From a checkpoint of a small CTC audio transcriber: layers 8.
Rows from block 5 of a small CTC audio transcriber, named by matrix and row number. Rows with one number within an expert belong to one neuron, the router's apart. Each number is 128 + 24 x the weight over its row's rms, rounded and kept within 0 to 255. All counts start at 0. Numbers have three digits each.
Before each expert's rows are labels from the 100 clips, of 14976, where the router gives the expert most weight on average: "top examples" is what is common among them. Only what is clearly more common there than usual is listed. The data: read English sentences (LibriTTS-R).
# router: router (model.blocks.5.mlp.router.weight, 16x160, trained with AdamW), inputs 120-159
# up: expert up (model.blocks.5.mlp.up, 16x80x160), inputs 120-159
# down: expert down (model.blocks.5.mlp.down, 16x160x80, transposed), outputs 120-159

# expert 0
top examples: the word "you"
router.0:154118099112117083128142118125112141115074113156079158126105163124128115103090089149102107100149132172130158136146115120
up.13:134119116157121123154136120100177138122154141133123130083132149086122139088154121140116132142154101130107151114142080179
down.13:089189142141102152117130170131091090165127097160144133098123140144151115133141094108137104159120126148123119093118129150
up.14:160123143118144132144139121154120148129081134088129114156104114144142118141098097116063118148107123156112158115132135089
down.14:132108126142128196146110119119119185128133098147172148153150105157133127128077132115135171101154099150136137131107153184
up.15:119130114122107103161132086117140116137111146138163135133141123129119075121148156156154113134168121203105129100143066080
down.15:162133162125110133149168152100165121154176069079085125109122172117123136128140112138139110128129118141125146168142156164
up.16:097114098089164123122164105129108149151174124146120139142136100108133117150110097149120116128145086131090094164093141105
down.16:135135111109130131097160132108112119109140128174129132122142090102143131151116129116125152105142118122126134156071103126
up.17:103111116144169125129127095130128086137101107138125104107139152122142091081132156122188158078105149100145093079147135128
down.17:078077134117124130100152104093141156121101132104149127148147138107175126114143152141128129121103146151076153083109093158
up.18:141151173124144122121098173106104114131160107124126100151152141136117135131173097094141127146122091107126115093116120155
down.18:144074125134081114122118095148079116102148123080113186127095147129151160161117117128121131169137161120150138150131134126
up.19:130104180086140099148180136096171171132140177101113113146120077111136111106120136094125099117144115147139132129151093102
down.19:138196083134095147145128145096099108142125121114140177159143138112165105134138163118121107107118142120110104105146156169
up.20:118120083101132121112091162119087169184119160125104157119132148103137110131160138110095096134132101163147126104130150118
down.20:120093158173116119114131159119108122159123112161133092127116113120138106119094121091133152125110114068156158069148131150
up.21:107114109143143143108116137110161140131133134149131140126134156147157119129153093158143121072116136154155120154102138143
down.21:125126136153131137130074099138109130161128082099114117150105106071153118106124146106176129120128099133054141108143137126
up.22:126154110143106130145130139112161134132084178101122170114097116134122139119123149078120131127140136081153149150148127119
down.22:141141131117108154099120095136147126175149144164099127141104177149105081155134146148099130181139113138163097120148120137
up.23:146137136130159149147104113122103152101115104122106131120149151109124112070159104125136139117125161137152141080100111132
down.23:113094125166167115154149151114081127118140095143130134134109129120108108135141122066145113116128141120145167132128131111
up.24:127131145180125120134113144105176151153139140093128112130119075125125118138137105132127104176167118101153144166079120104
down.24:109139139097128162101135092152130162094147139102142134119101134140092140131124129139125133101135156115081120153146156144
up.25:120097128098147112156107113111113122136089153091129107163107120114099131128104138106130150116114106138144128126105125090
down.25:155143155116113151132136137096110113128144083125140120126139115149152152108170130134169155142132096143094132130131145121
up.26:142120121129138149143096146126151185154148103094175127121118123137108104130141087145088123127142127115126168095107104115
down.26:134103144118138126105126185116149115151155149191099127098136130113101118093092129134147177140128087169129117181072127143
up.27:105115145145096123131110140133157134126128103156145128127142142096074138095148158109114155126088187127143130159117149081
down.27:106120140120137121133111112058126119141107170148135114097111147152139114154119173154161109152172102128152146107131122150
up.28:146155147117114104118141122157153142110125120092097115111140139094169095114099130132099154131131158148124121181104138138
down.28:160140170141140125166118103167154122160155138126147125108130165141098146155077159127112130132158148114174115126152095143
up.29:116109081112120135128104130135115118107106124193153135123147092144118081156134133145111120122124117130134127095129160096
down.29:114115143119159103161103124125138176099135124103115087094139122107123134078113125137140087106151092163170151108121119098
up.30:147137124132109119136125171153149086140146169112125120133107178142103119123077091161170117126116121115144128076111088158
down.30:142134109120151116141140089142126091109139124118146134087079135130120138163106128139145143137133127124071157139146112089
up.31:122132162153115143133129110146154120176099102161127099150124160148130153128099142083136137096120151156119096175154102129
down.31:143142083116115133139155125133140135127142171181131111164114128081155118144150124146120107150123109104128085136125113091
up.32:136155141141092130090140159107166133131130145168092111139075139146150140149130121131104122126134107095133148110109112124
down.32:096116139086119093096162124113165114132089143149149107113132129144126140131120152085147117167121146134154145100117113127
up.33:093123142146093112136152103128198147147118117172133145081159110132149142137125108119108136081125086141108110098141132149
down.33:114160103155137150117129117142111155119150184111118119122145120136130069096165138112135095148128124090112117144109130123
up.34:113111108140118176117155145112130146163118115156128117123188109132137111139158152122110123126124118146162145144134174135
down.34:107132133114145077154129079103179148128140110145146128105097122135114114095136128179135081085112123142140116135134109112
up.35:133114109107105136130165167111120127096147133123137111163115097153132155144139094147155132093119112150140154147087163097
down.35:114111140078146129142125087105134168137114100126093139137088100102118119134112093146114111127096097120118105106109126152
up.36:136115099111141088115159120141154162174119127120136141086091163108101135131126146140071136117114130163121150123149122127
down.36:142179145148152108102120105124143095128105123158124097116147128144094159169148152147139141113089148085110133129129161092
up.37:126105111107088151115161120136126137125104176134128110138072126154102164091118149201087095139131141129112131088111112087
down.37:140136104104111171128127120093114118111133108144128125123190119137124107125137142136135108138130117096127139099141120187
up.38:160132129131124122161099166120116134120111097113126148079147107092124132125096156157103126187134131139108146132165124123
down.38:094154120128155128128142077149153167107105114129115148175159169178087115073110109095108099116144074081168142143127163136
up.39:097144106121095135110102164112152116108108116136110119116095129135108145128132144138142150097114143193126126178157105119
down.39:128112125171135110125090119114103141158133163137124097130108118067117114108121148128132111152101127115139139112179175131
up.40:134144094143137133102106118126077138130134109124162145097158090121107125112120089084096166151117147154180108149104116164
down.40:114068166138104109181123143122121146117110146162105101113110133123163145115102142170164155116127109156114124111146163072
up.41:148129115152140121156116133119165161104126113117122111139081130142124124151119084113115167114184142122140134155165134144
down.41:110119132130112153111139079103117124141152186129145108116125105130101156106094130127111115133109131105120098133181085109
up.42:112123141127106162117114110119108093145125095149152090176141119151108087138127162101144178127093119095101112092147148105
down.42:133169153105140146114121104083176113075115153120141123150115132133139144132152140111104109114108166158158123153102117136
up.43:121062141129093094141106089109149133163182126149136135142150099146160119115144135122118167147149122128130132157119125088
down.43:124139117111144137142151114118137130146132133089099135117114120119121108095123149141103096119162130121088132164172142138
up.44:214088160140105102106125122118121116114117099101127116128113095164106119168120141109093123104151121096125158130124128110
down.44:143133086114105147118123164120156178183124144145095126133122150122120121126144113127140111139087156153160115139123098102
up.45:114118127117132110164144172105120122123160106116139104099112164105116160077143086120120147131137126127165123101133158149
down.45:141161131117145137133162170165120124158046110098112139145161104137147111131139135116134085173121146134117125114078125155
up.46:134111126096165154180096161126111126138142106124166118156140138151146126081164109141109093150123110125166113148172156122
down.46:096141089141118142131167112081089100135130148121130111104058135157138106113102130133117130100126134186120156167080140133
up.47:102124111092137136126087096133099173115127135121126115133125082152123145089093143078152129143090156117117179185152118162
down.47:106104117155132130117086149163133126121149124166118098125099184081122121128132120139162108112132105127130089131133134139
up.48:116138134115128097106130057136174117117110113151112157121139130122151134118120154123093159111121144130158124086129124122
down.48:108140106105102152141126127051133082135118190119138113139124114168116126177119145113122092155123095072137130108177117141
up.49:116125125162164114157162112120117137108093109105130154102125118123137138118128170137173134099132141170160099178121148160
down.49:135102131096099086151155104129132156131085147135144162117137100127152142147096160180116124163135151146132113147125119130
up.50:139120137050127138113161091144140103120140088124117160132068127156136130114126147121150100116111096113132099101097143125
down.50:150141128153140160130126129140090105111132139098153127105161099086113156103174105102121128150135127104138102136129098067
up.51:107121132108142140162120177134165112136145163159132119171123099152097115135108107154110157154126124153127165118141129125
down.51:124138160156139132105096117134069152133118094098148128136130124133134113170096134078111134131113110123101123117075128109
up.52:107146097113122109126132102153122142106126121130089142132178136102158105099164163147129140129152126123118111132171105110
down.52:125096107148098147095103105122133075109117154105181155135161134151092159160113158154144096130092153124150104094119103125
up.53:132159105129116158122141092101123151164129138137139132150124087122129116178129123144169145090097148146128129110077142109
down.53:144140145138133140129118108184145134140169116110136104120107106055140138159103115127122117124152087148154142133120124119
up.54:109091142105086135134136125138129118131128122136095137124166107120144099110131121113157092153132093161087098113111126131
down.54:116174131130139114086138123185109089128154112100172173158156144141134106129151138100123088136123108137088103162075157151
up.55:130121135111108117186139119124111146146119131125162124103136125160117136176139124135176100108154152114100110171130131124
down.55:165120119153139097082132137141185106133137123077101143116117142130085113117169140106121125135119113129104151131113162141
up.56:095100116109103111123185105127128122117121118116148097133116127142144092164141145147125143138137138143115139099126135159
down.56:127147124124165147118109109102113117096080130134120152123142156085105132102089133119142101152083122123114131151128110127
up.57:136123148133154143111143107116210154137098128124095139159127066123103120171086138128139172115149113113143174136119159149
down.57:115136150135156139130128138171134120145126164133150133138143134110075134119159156090169121143122142119101121100163090102
up.58:153115141159106120125109136113155120151120149145131128138131198117119121118127135125114116170134137153158163110113120137
down.58:131136142139097150174151117152176141124153113181115110073151102121133131160107160115116126133169097158112128097131144118
up.59:147123122141084148147143131105116141097106117131176139157118117129105095133116097107135150139151112123099112183105094074
down.59:130120144128137151111114161160125150124117118106122104139090146073132210099157136146087108107122137148129134152176150150

# expert 6
top examples: the word "and"
router.6:162116175084083128122110095143117137101158122109159114145152120101156128126123130132151105087109141114168165161118100099
up.16:121115098147128128124101110133117145150144156117152105187151104122104106141125128133082101131147122139177151087136178131
down.16:108174111131117147133125167144153107123157120139114109122097160166151128129137131130125140140125118157094120119095125144
up.17:140141161106123132142126125146177126105099109126101128140091107138136127140133164129137149087107160160124136113119074138
down.17:123087094161143118130083149102121122091132162145118086082071139104106089096138117121128162162121174148127145144099126154
up.18:137130118118134129142173104182127117149104136138151129133100183145172115105160120099161141162151122137113130176113119125
down.18:108070097133150167113138084114109128121111166139120134099138105053135110133105154156128128143155183133110136082111140111
up.19:118101138151113127099135129144170150127129116161121119145125109142147044115150160116164123118138149117121154076146133115
down.19:172141106077127143128103096138104161129109107138076169121071122091139184119099124139126188131136129122117111139121114156
up.20:141109121132124109113106169139103109150158113111100118148128085152159157122158126167134151143144112107123076104134133144
down.20:142106138130119140103064117103127107149129121107101119150114124108124124089069181123151111165086142169136118144126110147
up.21:117116117105136151114123130124114149081125140132115124134127090130138148096143151160069092128139147097111104123165113160
down.21:102134125194082103128161121127123141180113093164136137146137121125096088154127150128183106092122115124153080109198156095
up.22:115115106127065104114113157131134147148133167117102093145161148125143106103175146109105137121096140108115142103096119122
down.22:116076138102149165127147125081127113156128122143154149140119159130093127164119119122127147145188117135109113136114140101
up.23:135103084131122141121133157131144138125132138131114126142155145112139118108115138118150125115165138119149122183147124108
down.23:095184125149099123115139112114088141139127111130134117127107150118151133134169148109138148103083132115112126135149122085
up.24:093149152104103136139140101121158141151122119073127146072107140167128115140121127086135146072115103087159105167138115120
down.24:148165104154111177144130156111130108167124081091129121140110132131116103125126112123139152140104131132156083113139152135
up.25:149138101118114171134132165119128125139112162126117129155122130133131112129119104139112204092150133158130122151134140125
down.25:124126130126133168145139165164112144148112157115139119095149138109123110113154099107132118093114114126139150090155116137
up.26:116170128130103165087174142143139106088113174079103155107110146112113115100154144119150130141116128156113158145123094090
down.26:126141114139095149166108140132101149137076121107173129115144087115118126104096123135156167128111151110106134109103108090
up.27:161112128157079094139114103159113133127129101118144151108130148087144160141146124116156149104131102155135144123088113132
down.27:149132117105139163137159159104113104150140162121131111153131080137121116131114168098100125158145201168150138088143102110
up.28:123112131113092132094155139083152143123127095075124160111163129162190157147115127117128108085180144081123147141111104097
down.28:133169090126102163133123135113077142137166124160146075165093117123151067145124168127114120163124114134107142172150135135
up.29:130145122119109147123136088102088146127105143133166132165112131157146113129134114144175109117135138127120173147118143100
down.29:160080131165141123153152119146127098151143124111086124111112148101122124130094079156114164128135149183166099159102142119
up.30:156156174121129115159172141153098129118070163165147144163122117083137140071207134115104071143152149161125109101138119123
down.30:175137112174141100130128124149134097113128106096161128158160108096161138151151151136102126112127147130068159144145138108
up.31:136121092153092133126159131119092138112132149116131176133096105141123109097109133178175107100128107105109165153095137120
down.31:103144079132134163131125097137126149079124135112116122117142150196091107162125116158127141145050121098136109143112123125
up.32:121105067112132099135102066129136140151158126187102126113096166142091131135150139132102106096178135132167104109113153118
down.32:150184079092120114111099121141141130103126126135126092157133099132137128127099168088133155119189140128110130152097104182
up.33:133170128133163139112108161098090166179062118102139138148125139129087144124106155108123117144088099168149126146113135157
down.33:129165121110124159089130143168134124118147144198156140133132099147108130152110111134090103137116107096117133165129136131
up.34:164135121139104144129069094154163125133131099121126116139149130089171115130151166118146158074118152133122119074141124131
down.34:155134107077133125113110120161105170128147161170105134143162127151139130114104115158100082153115125143111104165104123144
up.35:146136123095139099093125114095118139134107159164082111152127183142095120149123140144105099094121170102068149128115144149
down.35:151168139103174075126124149117127137125124111100098094105159149148149138125113133135105133065119085088120134122078150119
up.36:075154121138087146129123152106101109075103139121159128098161136139110079133138120112119156145121147120115102093130173152
down.36:122092133179132142147186091160100136069130095121127147164145100124117155110140119122125154126103144111120090143124140122
up.37:137148130100069118143102150125144135125165109112113135182140108174113117124114148123101062097122119128098130170094128092
down.37:095136171153114139173097137128116131137153138173103106142104101130134166159132113163110129142110169122145117121107136120
up.38:152120151139129111150109156142145128121113131084104117174116105101171125106140105150102117120136127151116158141124146089
down.38:090110151136092147136128147134148094167133165140155081137134136113164142140147124150120114154183107101110109097146063119
up.39:170129174156075114151102116127136128147129097109126138135121140138138099127140106118128161097107149157143163147180141151
down.39:091073163128146091138152124093124156136079127094173103103109129108117125124152129157107155134111152051153129107142150119
up.40:097122109146087106113156112143110161181133133157097149154146152124120110112135147133138151122127163121125145134121082125
down.40:135108092133108163096138137118102124164119143101161124168144158106130123134091104115116155128149072122136128103143147128
up.41:122145150121108131160194160119149130132147120120123099145111085140120134117123125144132164124128135141147149145126125136
down.41:107097110133170110133115100112109150083094109143159112108177132141104142144126122116113164120144167102120145108119082099
up.42:106108138099141128074112094132172128166132150118121144125120152126132123123083164115137185109085124131107145103172112098
down.42:122096130100128117125106164135135123118115115116116082153127139125131121136128141089100153088093122104151125115149161114
up.43:115123137114149140190131093114121133103135139110169127146126142093118120111153151156128099138143144164103140168091151119
down.43:168090125131108119154167092122141135164147150127176143147123101134144110118118113142154119126146145128175131136098143127
up.44:139130158135148139118137118127115120090124115116161151132121078150161151117131144070109098145129116116135143136131106116
down.44:108139131127134097119149144151130148068163126108142148094140106099118115077111182119132125094142114120147174124121168144
up.45:106090108159137145135159122131138142073140159074152165122148085103143132138148139116115137125089118143093114087106129091
down.45:162123133133123087124164129137110104105115149099117137109158127096159140112150120133117175115110143162097124151113151160
up.46:173135120097090124150167102110116118106125133188103123160120094110128109108114081119164120158135114140084138144097102094
down.46:131100128166123122138130157112159127093094179118191143147122132111127114130176148107139141105132176136106193171107143074
up.47:131093114115124112128138136094121113117143115120141111122160090159125139144087107114104129151106139130092183136114144111
down.47:158146144134109101091133115163113128112096140096163146124120166142142093126168119116128115155108121111141101126151138158
up.48:160131145104101150166169107146122150081133130162121113106164141111131141136186097107116125093111163140150117154160130135
down.48:109154125136185080128102123133118141158138164144118122156137147114082130148119122112121121104063153148104139146102144140
up.49:121163124115113176142098116123160146146116185122145141091179140094152139163124128134097104146134123131103136165128122173
down.49:123150117100129129111128130094143145102097101111147164149174145147137142111116124143139102136112107111134124149155129134
up.50:123131151099092143127125145132096095160147150140135124142124126111087092167081134124158101109141129082136087119135150098
down.50:170138081112139132102080077120125153119130104147096129139083133105144130174144137140121121149140114143124193142103108129
up.51:108084143101103117148094117105147110140140097092147161125121109099106130131122154147144129147135132153136095088147125100
down.51:079110131080124176123174101130118128138126192146135109113155123111144118163140107164139122098182139101085118109111107167
up.52:111097116110161159098098122099175132098147118100124142136126144126119100169113126116128134107115131106113138127112113129
down.52:144104174137134116107079173172137175126096107095157138133134107120138140089144136103122116155109085122123108131108191125
up.53:093132095122148132130065135145170177150131135125133111153127124147114127147110116139147139137146099152132158123103098131
down.53:104157151146097142116149115136125157100127115132143152144148130081163115166116125145103124112133136112129167160104108079
up.54:108126102153176173101122118125137147107156127117142106098159095085170111109123132096146181113134107112140121157106106120
down.54:128145181077113107134105149150123155180108136144066139142110149118123141087125141111166141178098146129098096098160147087
up.55:157106146126153114135114155136095092119138130098149149188091113114135177102123111192086128154113152157157131113082125098
down.55:119100128177167123142095146167152125136177147144131120186170137142118129112127147120110117134190144164115121169148148104
up.56:085153161143182148159125116110133173138133174152141131139133080135140115135136118138106151142135150114114052125110114144
down.56:103112122110146141145115158098152145150164088201116110130131111127086121177083142152167127110127167143125135089148154113
up.57:105125148137156094120107107149141109135112161165156137124129128135141087116129142167114140145085137148121118113093144130
down.57:138139186132125136158139135165112144117135127119096140125145132097147191150191163130135150110129125143160148109131108148
up.58:118133141134114097138133118139135139123117115103126075100152142118133097111158130156130159111128155169139130181114147113
down.58:119139155129107114114149171063103095184105150153149157167105116134146149161126121120118115137130119123191154098100151142
up.59:152136111164137132056092165123113129128159120147136145103160165126108138093157158168113137125136124163162092160098108171
down.59:139169111136099153141144140077124111126125144109150113141151101165117150143132136127141102135098156087087129093208128110
up.60:154107129113119110130054127140103138109136151133157143123123132108093114154142095118178175059089165116166126152103130149
down.60:112132159173119168141147116140134150132108117098106129099107104127099130120119175113141086152163090109119136155154125144
up.61:129133136130118164127106149106126143145139111185138128162151120107151111123128184105104101142131138124128126123140123097
down.61:103130112183129116144116133116137128121137158131130104191097154128139149134129156126120056128097119141110177092136135074
up.62:081127111094123130120190099126127111138149145107117116096075151116127141101140132109136126098143116084135123097110150125
down.62:119092089126094119076144089156173130172135141126096133093151137178115165103089083100133125159127142142149137142110075132

# expert 13
top examples: the word "to"
router.13:152128158133108123149145141145125142147140147102149106106157132146141158146082146151124119151134144106122168163104137117
up.16:138122131098119074138115099106100141118135126120141121124126144115112136094140119118082118116182153147142155122132152141
down.16:170114133192146160148176139180147113113068097131113140144125126165132114159121109132116100119103160108125161139143145099
up.17:147131115113154101173142162145154108127133102128086151138156129108132140156118146123160148150134124118107131152115163102
down.17:144107123136172126157073157127126118157151139118092156158139127096098069124165126106178139161122132118117106092125155116
up.18:117146140156130086086189141152107149151134110151131131123128125167136180102130109127102116154117161143154125170136133121
down.18:156135168164108112120164158133162149136083120109143154145146120098168164158130154141096077117102138157123112149133108129
up.19:115118156109129100125147136119112137104139088179096140141133192102109117112120159127093122157147132129093103051150115113
down.19:175149098105114115127122126125154162112121116157103095117116178133090119136129137120109101123115067147138104098121131124
up.20:125142139095144098129174160111111177148140074136061106126123110126083131110177080113097142145120124198114128149130143161
down.20:090137130146131142128122093160167111122122139109175193142117148159114122128129137132132153110130157148086151192117086112
up.21:133130136108137144101088130157143161127145132124115146116164138134103128104152138142151155150125109173175107110167120143
down.21:154119163128162126151096108076113092154104143127140096072154144121176117146112126186109125107128134129121120145159134159
up.22:113156142119141092129135177105076113087109099162116112107155124182179138141142139128109152131128088120117139104144108146
down.22:111148117117113158126133108106145138123078095111095069166084098123154114157112122111081130120128127164111158103128108128
up.23:149141124118138106124087111095095137148165128113097100134118105133122122094132141131127112150132125136177077171099167116
down.23:083152137161160186092123132112119096099117096131142145159165146144103170169102114140140108162113155078080110156110147110
up.24:115074119125170125139114157151129160119092150119116108150167149117097093122140162124134120136108138110145168100157172154
down.24:139130159122166094155127147093138126111140137134138152110161080103113106099140157131164096149170090156127134106169130104
up.25:133136120146127115129113136104132109116118090157147102119155150082127129175091109132164140112127123151131110110120129140
down.25:157173152134120144126095151137129145135114148109118117202120162152102100076173135139084128135144116106132151163165167101
up.26:143142145125137085126092141119147113126098112116092181131097154136095120167143134173135109134139113166109107147115142151
down.26:125151118113142146118169128133087147138119118091137150123111127156167133141124120136117130165105155116120124151136134118
up.27:144150103143132175097126193122116113148196170119127094142101119134145151093095123131120116161133113102134113096120172130
down.27:140121150077142113127150148107150133135124145132137164103149150156097158137152073086117218098118121127143117144120162141
up.28:127140100154148157108102151142144153152171100148152148129122164145090120127134150211128142107119116122123153104106142165
down.28:084108109108167112136091107147114132107155136153182135106145147129132135104138101146132148134123123129145166128106122079
up.29:121162121124160097119197158098152149173139123113080130123112150118146112133111087099104135123153147174137129118110154160
down.29:129106147119092115127117073121118131105111159122129124158134146163095115151123097147140154171113119140120100181126084133
up.30:153157111141117145131163103118106115169167104109125122157120093114091116163087134140106152122110122129135098078120148095
down.30:155188147133096154120128108148131128064116077137120140152147104146135126163135110168138125144141144139155163130127115119
up.31:128130120131095132156090099151180124124140124120122120151164128111130118106160098124128127135127115118127107162134110146
down.31:128094130164179096090123097119120126123119133166087134136108171103112105130113162118155151129076084131086139134088111145
up.32:136114152135181150154140171125105149103130113152152137121161103105107136099147126120166126143132120154146082130167164174
down.32:146106097150134104124128087143174124132120141167112094115143133112110144087159165120148106155133133155156128140092138153
up.33:110154150086136098142132134117158155082116127136121160123164130164111087136147150112105138164136108114124159130131123122
down.33:098089085149128122152152119141120148169118097102112116143087161178090122092083150107165156107109141143077143129116145125
up.34:133098096101102107155136107137107139129160119070107129124117116160118125112142108127079145147145075127165131135130136085
down.34:138147133079191124156153117128151138099111090109079137108124146136133133164134115137143121076115145131145165143099116116
up.35:160112172158131141137130125135097102127162167136156122156135112193138127125143143094118132103144119093149165127125111128
down.35:114197125087134118103096144084137127090126096135140106151140094128148108090124143143163095126117116132118116142144126091
up.36:133104126135136162096128171115102123129133132122110095122142136185157136102075138149136135134124145118112126087116131132
down.36:145164177118118132099155177123118116137121141135129118121153172174139116108164101072145106093106138160119118116153125160
up.37:136070108143141125134123115110114123099137103118172129154136080137152107155113135101130150120148128106098109075167156130
down.37:163171149110115165134148146104182138164133184144133092100070113128128163125139168130148127189118138153094127133160106149
up.38:146124102128132167111112117153167140100182113138150125105144131107142099153117112130091124143085140162133135140165088104
down.38:148070135122100141139145135156155132148161139125173148136124133148161115118135145097124122118117135093158104124147132163
up.39:127137102104158103134068173102114107143116149137130171175114158132106102108132169144156081135123106104077135110147133150
down.39:178130111088156140153135175213116128126173139099133151148147131126093187118151163171146116133186124142087126076105140109
up.40:128121108143105089105102127107080132174159124168083088124132143132075148171124117116120121133152107137148137178100136104
down.40:107110140109163175144174100164123105100119138086145180150120103156161099140109139137102129110153127124121112141145134120
up.41:124144158146130089109091178097163147157145126161081150156156111152124107140120120155115111102106083113128128096125122123
down.41:171125124121080117189132131140119140103165102101191107134122129121129158111164078130141152121154114113151122124116156133
up.42:123116158133146123147106101116134131109119101141138114149108104153160142100142083101101099144141116090123135127124134112
down.42:109138114129149045120109128164160138120106114140123116074136105098150141175130122150153095107155125124123144158121139118
up.43:136145111145133146134108107109152110111106146133129140164158092128166132087117170139155189153130127109135063136092170122
down.43:142071095173148100145103183138122121123131160113134125112121138121112140131158119133110114135157143171171112109144158125
up.44:127162115142083144133161161120143131107128194143151137139088127110127146152092159128150113155158148134090076118136135114
down.44:155098137128113121059152166112136124128171095149124127123174151149116176071163120125091153108098129143132145130101124206
up.45:111142134154110165122131097110130099142128142120125161133163130148109154162127143141129091112142131175114136160080141161
down.45:095135114136129087103152134109128118117159124130122130115107130106122138100165176119111115163122145113138119090146096139
up.46:151141117131145118110093177127129155109163137105174160152126115153165115151126111117117111101123167135103178110121127180
down.46:091102133139081134106142125113087103117177168130115105126150126128136090135097077122164120134190118147157082092165085130
up.47:145114131147149127154135129149150122126114131089129132137141141107121137137154085147123138112137132135108154150139088119
down.47:098152144096132128141145089133098128138099142125162137129090107132148095121116127082102153139108121130156131154122116162
up.48:114086088156100095127140144127179090130171158107159183144124135127091123145148141145127139106091092108109118124086087114
down.48:115158101074141065068141138168134153183116092089121131139118144163148128076121111084100156095101115128101103179108121145
up.49:100106138112127140129140161186138144181144152138132116128124165141103149104124165090152113154101122117104101151120102113
down.49:100119138152135079153131161120075084130098164095148124119134121137156089142090060161163131128138128155160130140103120168
up.50:123164146122113139130093110100104138088152155134189118128142158115168146167107165124103143113095118082132109106128091133
down.50:143145138097183099127120117150087141218110116142135107154133146127157108110128138139138161129159097104137109101150173158
up.51:150180132148158161112169163093152180161138154096117131096141110119114133147094110122132149140148102142108096124169117142
down.51:119069128126147091107122093135076108102100139149073114104138174113143122111120132148146106117121098146154185125087158162
up.52:136166155144074122115127125135111102109083134112121140125121119134086145181097144131099122160100160155168082137146144143
down.52:136092112132094143150136157131169113132150166117137125157162168121104093125116128139158126099145122095174143083088125101
up.53:149096109090101084098101132116097073113107098156139125129171129131134155129132131159099083113127121103169156142100130147
down.53:082078112132135089153088118165092108140096136145149131122138160140130106135137158094141139113148122068147135073135127157
up.54:141120105119111120114111158121116087082095160120127129121110125173127125103105110120117138156103076138118177174128111102
down.54:098160116114113148111134118155144145085143104138192158137121086129136151161183122169119105131125087142162127133090085167
up.55:133133133163100158119120137148174138132098128099120115127163136123130102122140155108112155129119159129105160163115164156
down.55:152131109104118150150105154079059126139138098164137103127150109116142147152115164161158113128130090137101116088128133173
up.56:104138149086092115131112140097126132131108120121128118162149133125165165099108130137119142158115064121150154104096139110
down.56:187168105120125157142157141135170102134146144122137101123084126107114135149174128099103144118129132088140120145145142123
up.57:139129154126182098139149154126165124122140138105131150124114088114145134108131121133113096110155104094129136093128160106
down.57:132112136166114157152118169136134102169155151125129132138171121113149127099147127104109106140117171144146148106126125096
up.58:112161123098145111141119131137110142145141145165122084137115118107099139109122138140107110140110116167108126156081129167
down.58:119116117144142130142160111137116160117126149113165127093127130125139125125162152136159136121126157166095106159135146149
up.59:117143126136114121126136121123077141168101113146130134068101107120153135122150123122128117145181168155123097109146155163
down.59:099126150153065143131165110158161123127145131159103165128101099098064148172103128136123131136164143111079136136097130136
up.60:096116117171149108153145144173139144160124114139151124124105098158084111095148138135103111149096149127121131127135139178
down.60:106128113146135151107152151152171149164155121132127139146178115141127126137153119143150137092108125177111135163130129135
up.61:117114127109128147094124103136148179146097111113106102106100135107108108156120105145172131173155110141104074090146141120
down.61:162102156121083135170155058136126132119074142138086144107149128130145155149145069141129149141134149153152085120153141135
up.62:100109157110110138137132172146125128134128115105091138138125138136150141138105077117129118146110140126131115087133132117
down.62:090179120124130130118125134102117113124160129150176143096103149144121158117123069133113178094116136127076120149132161143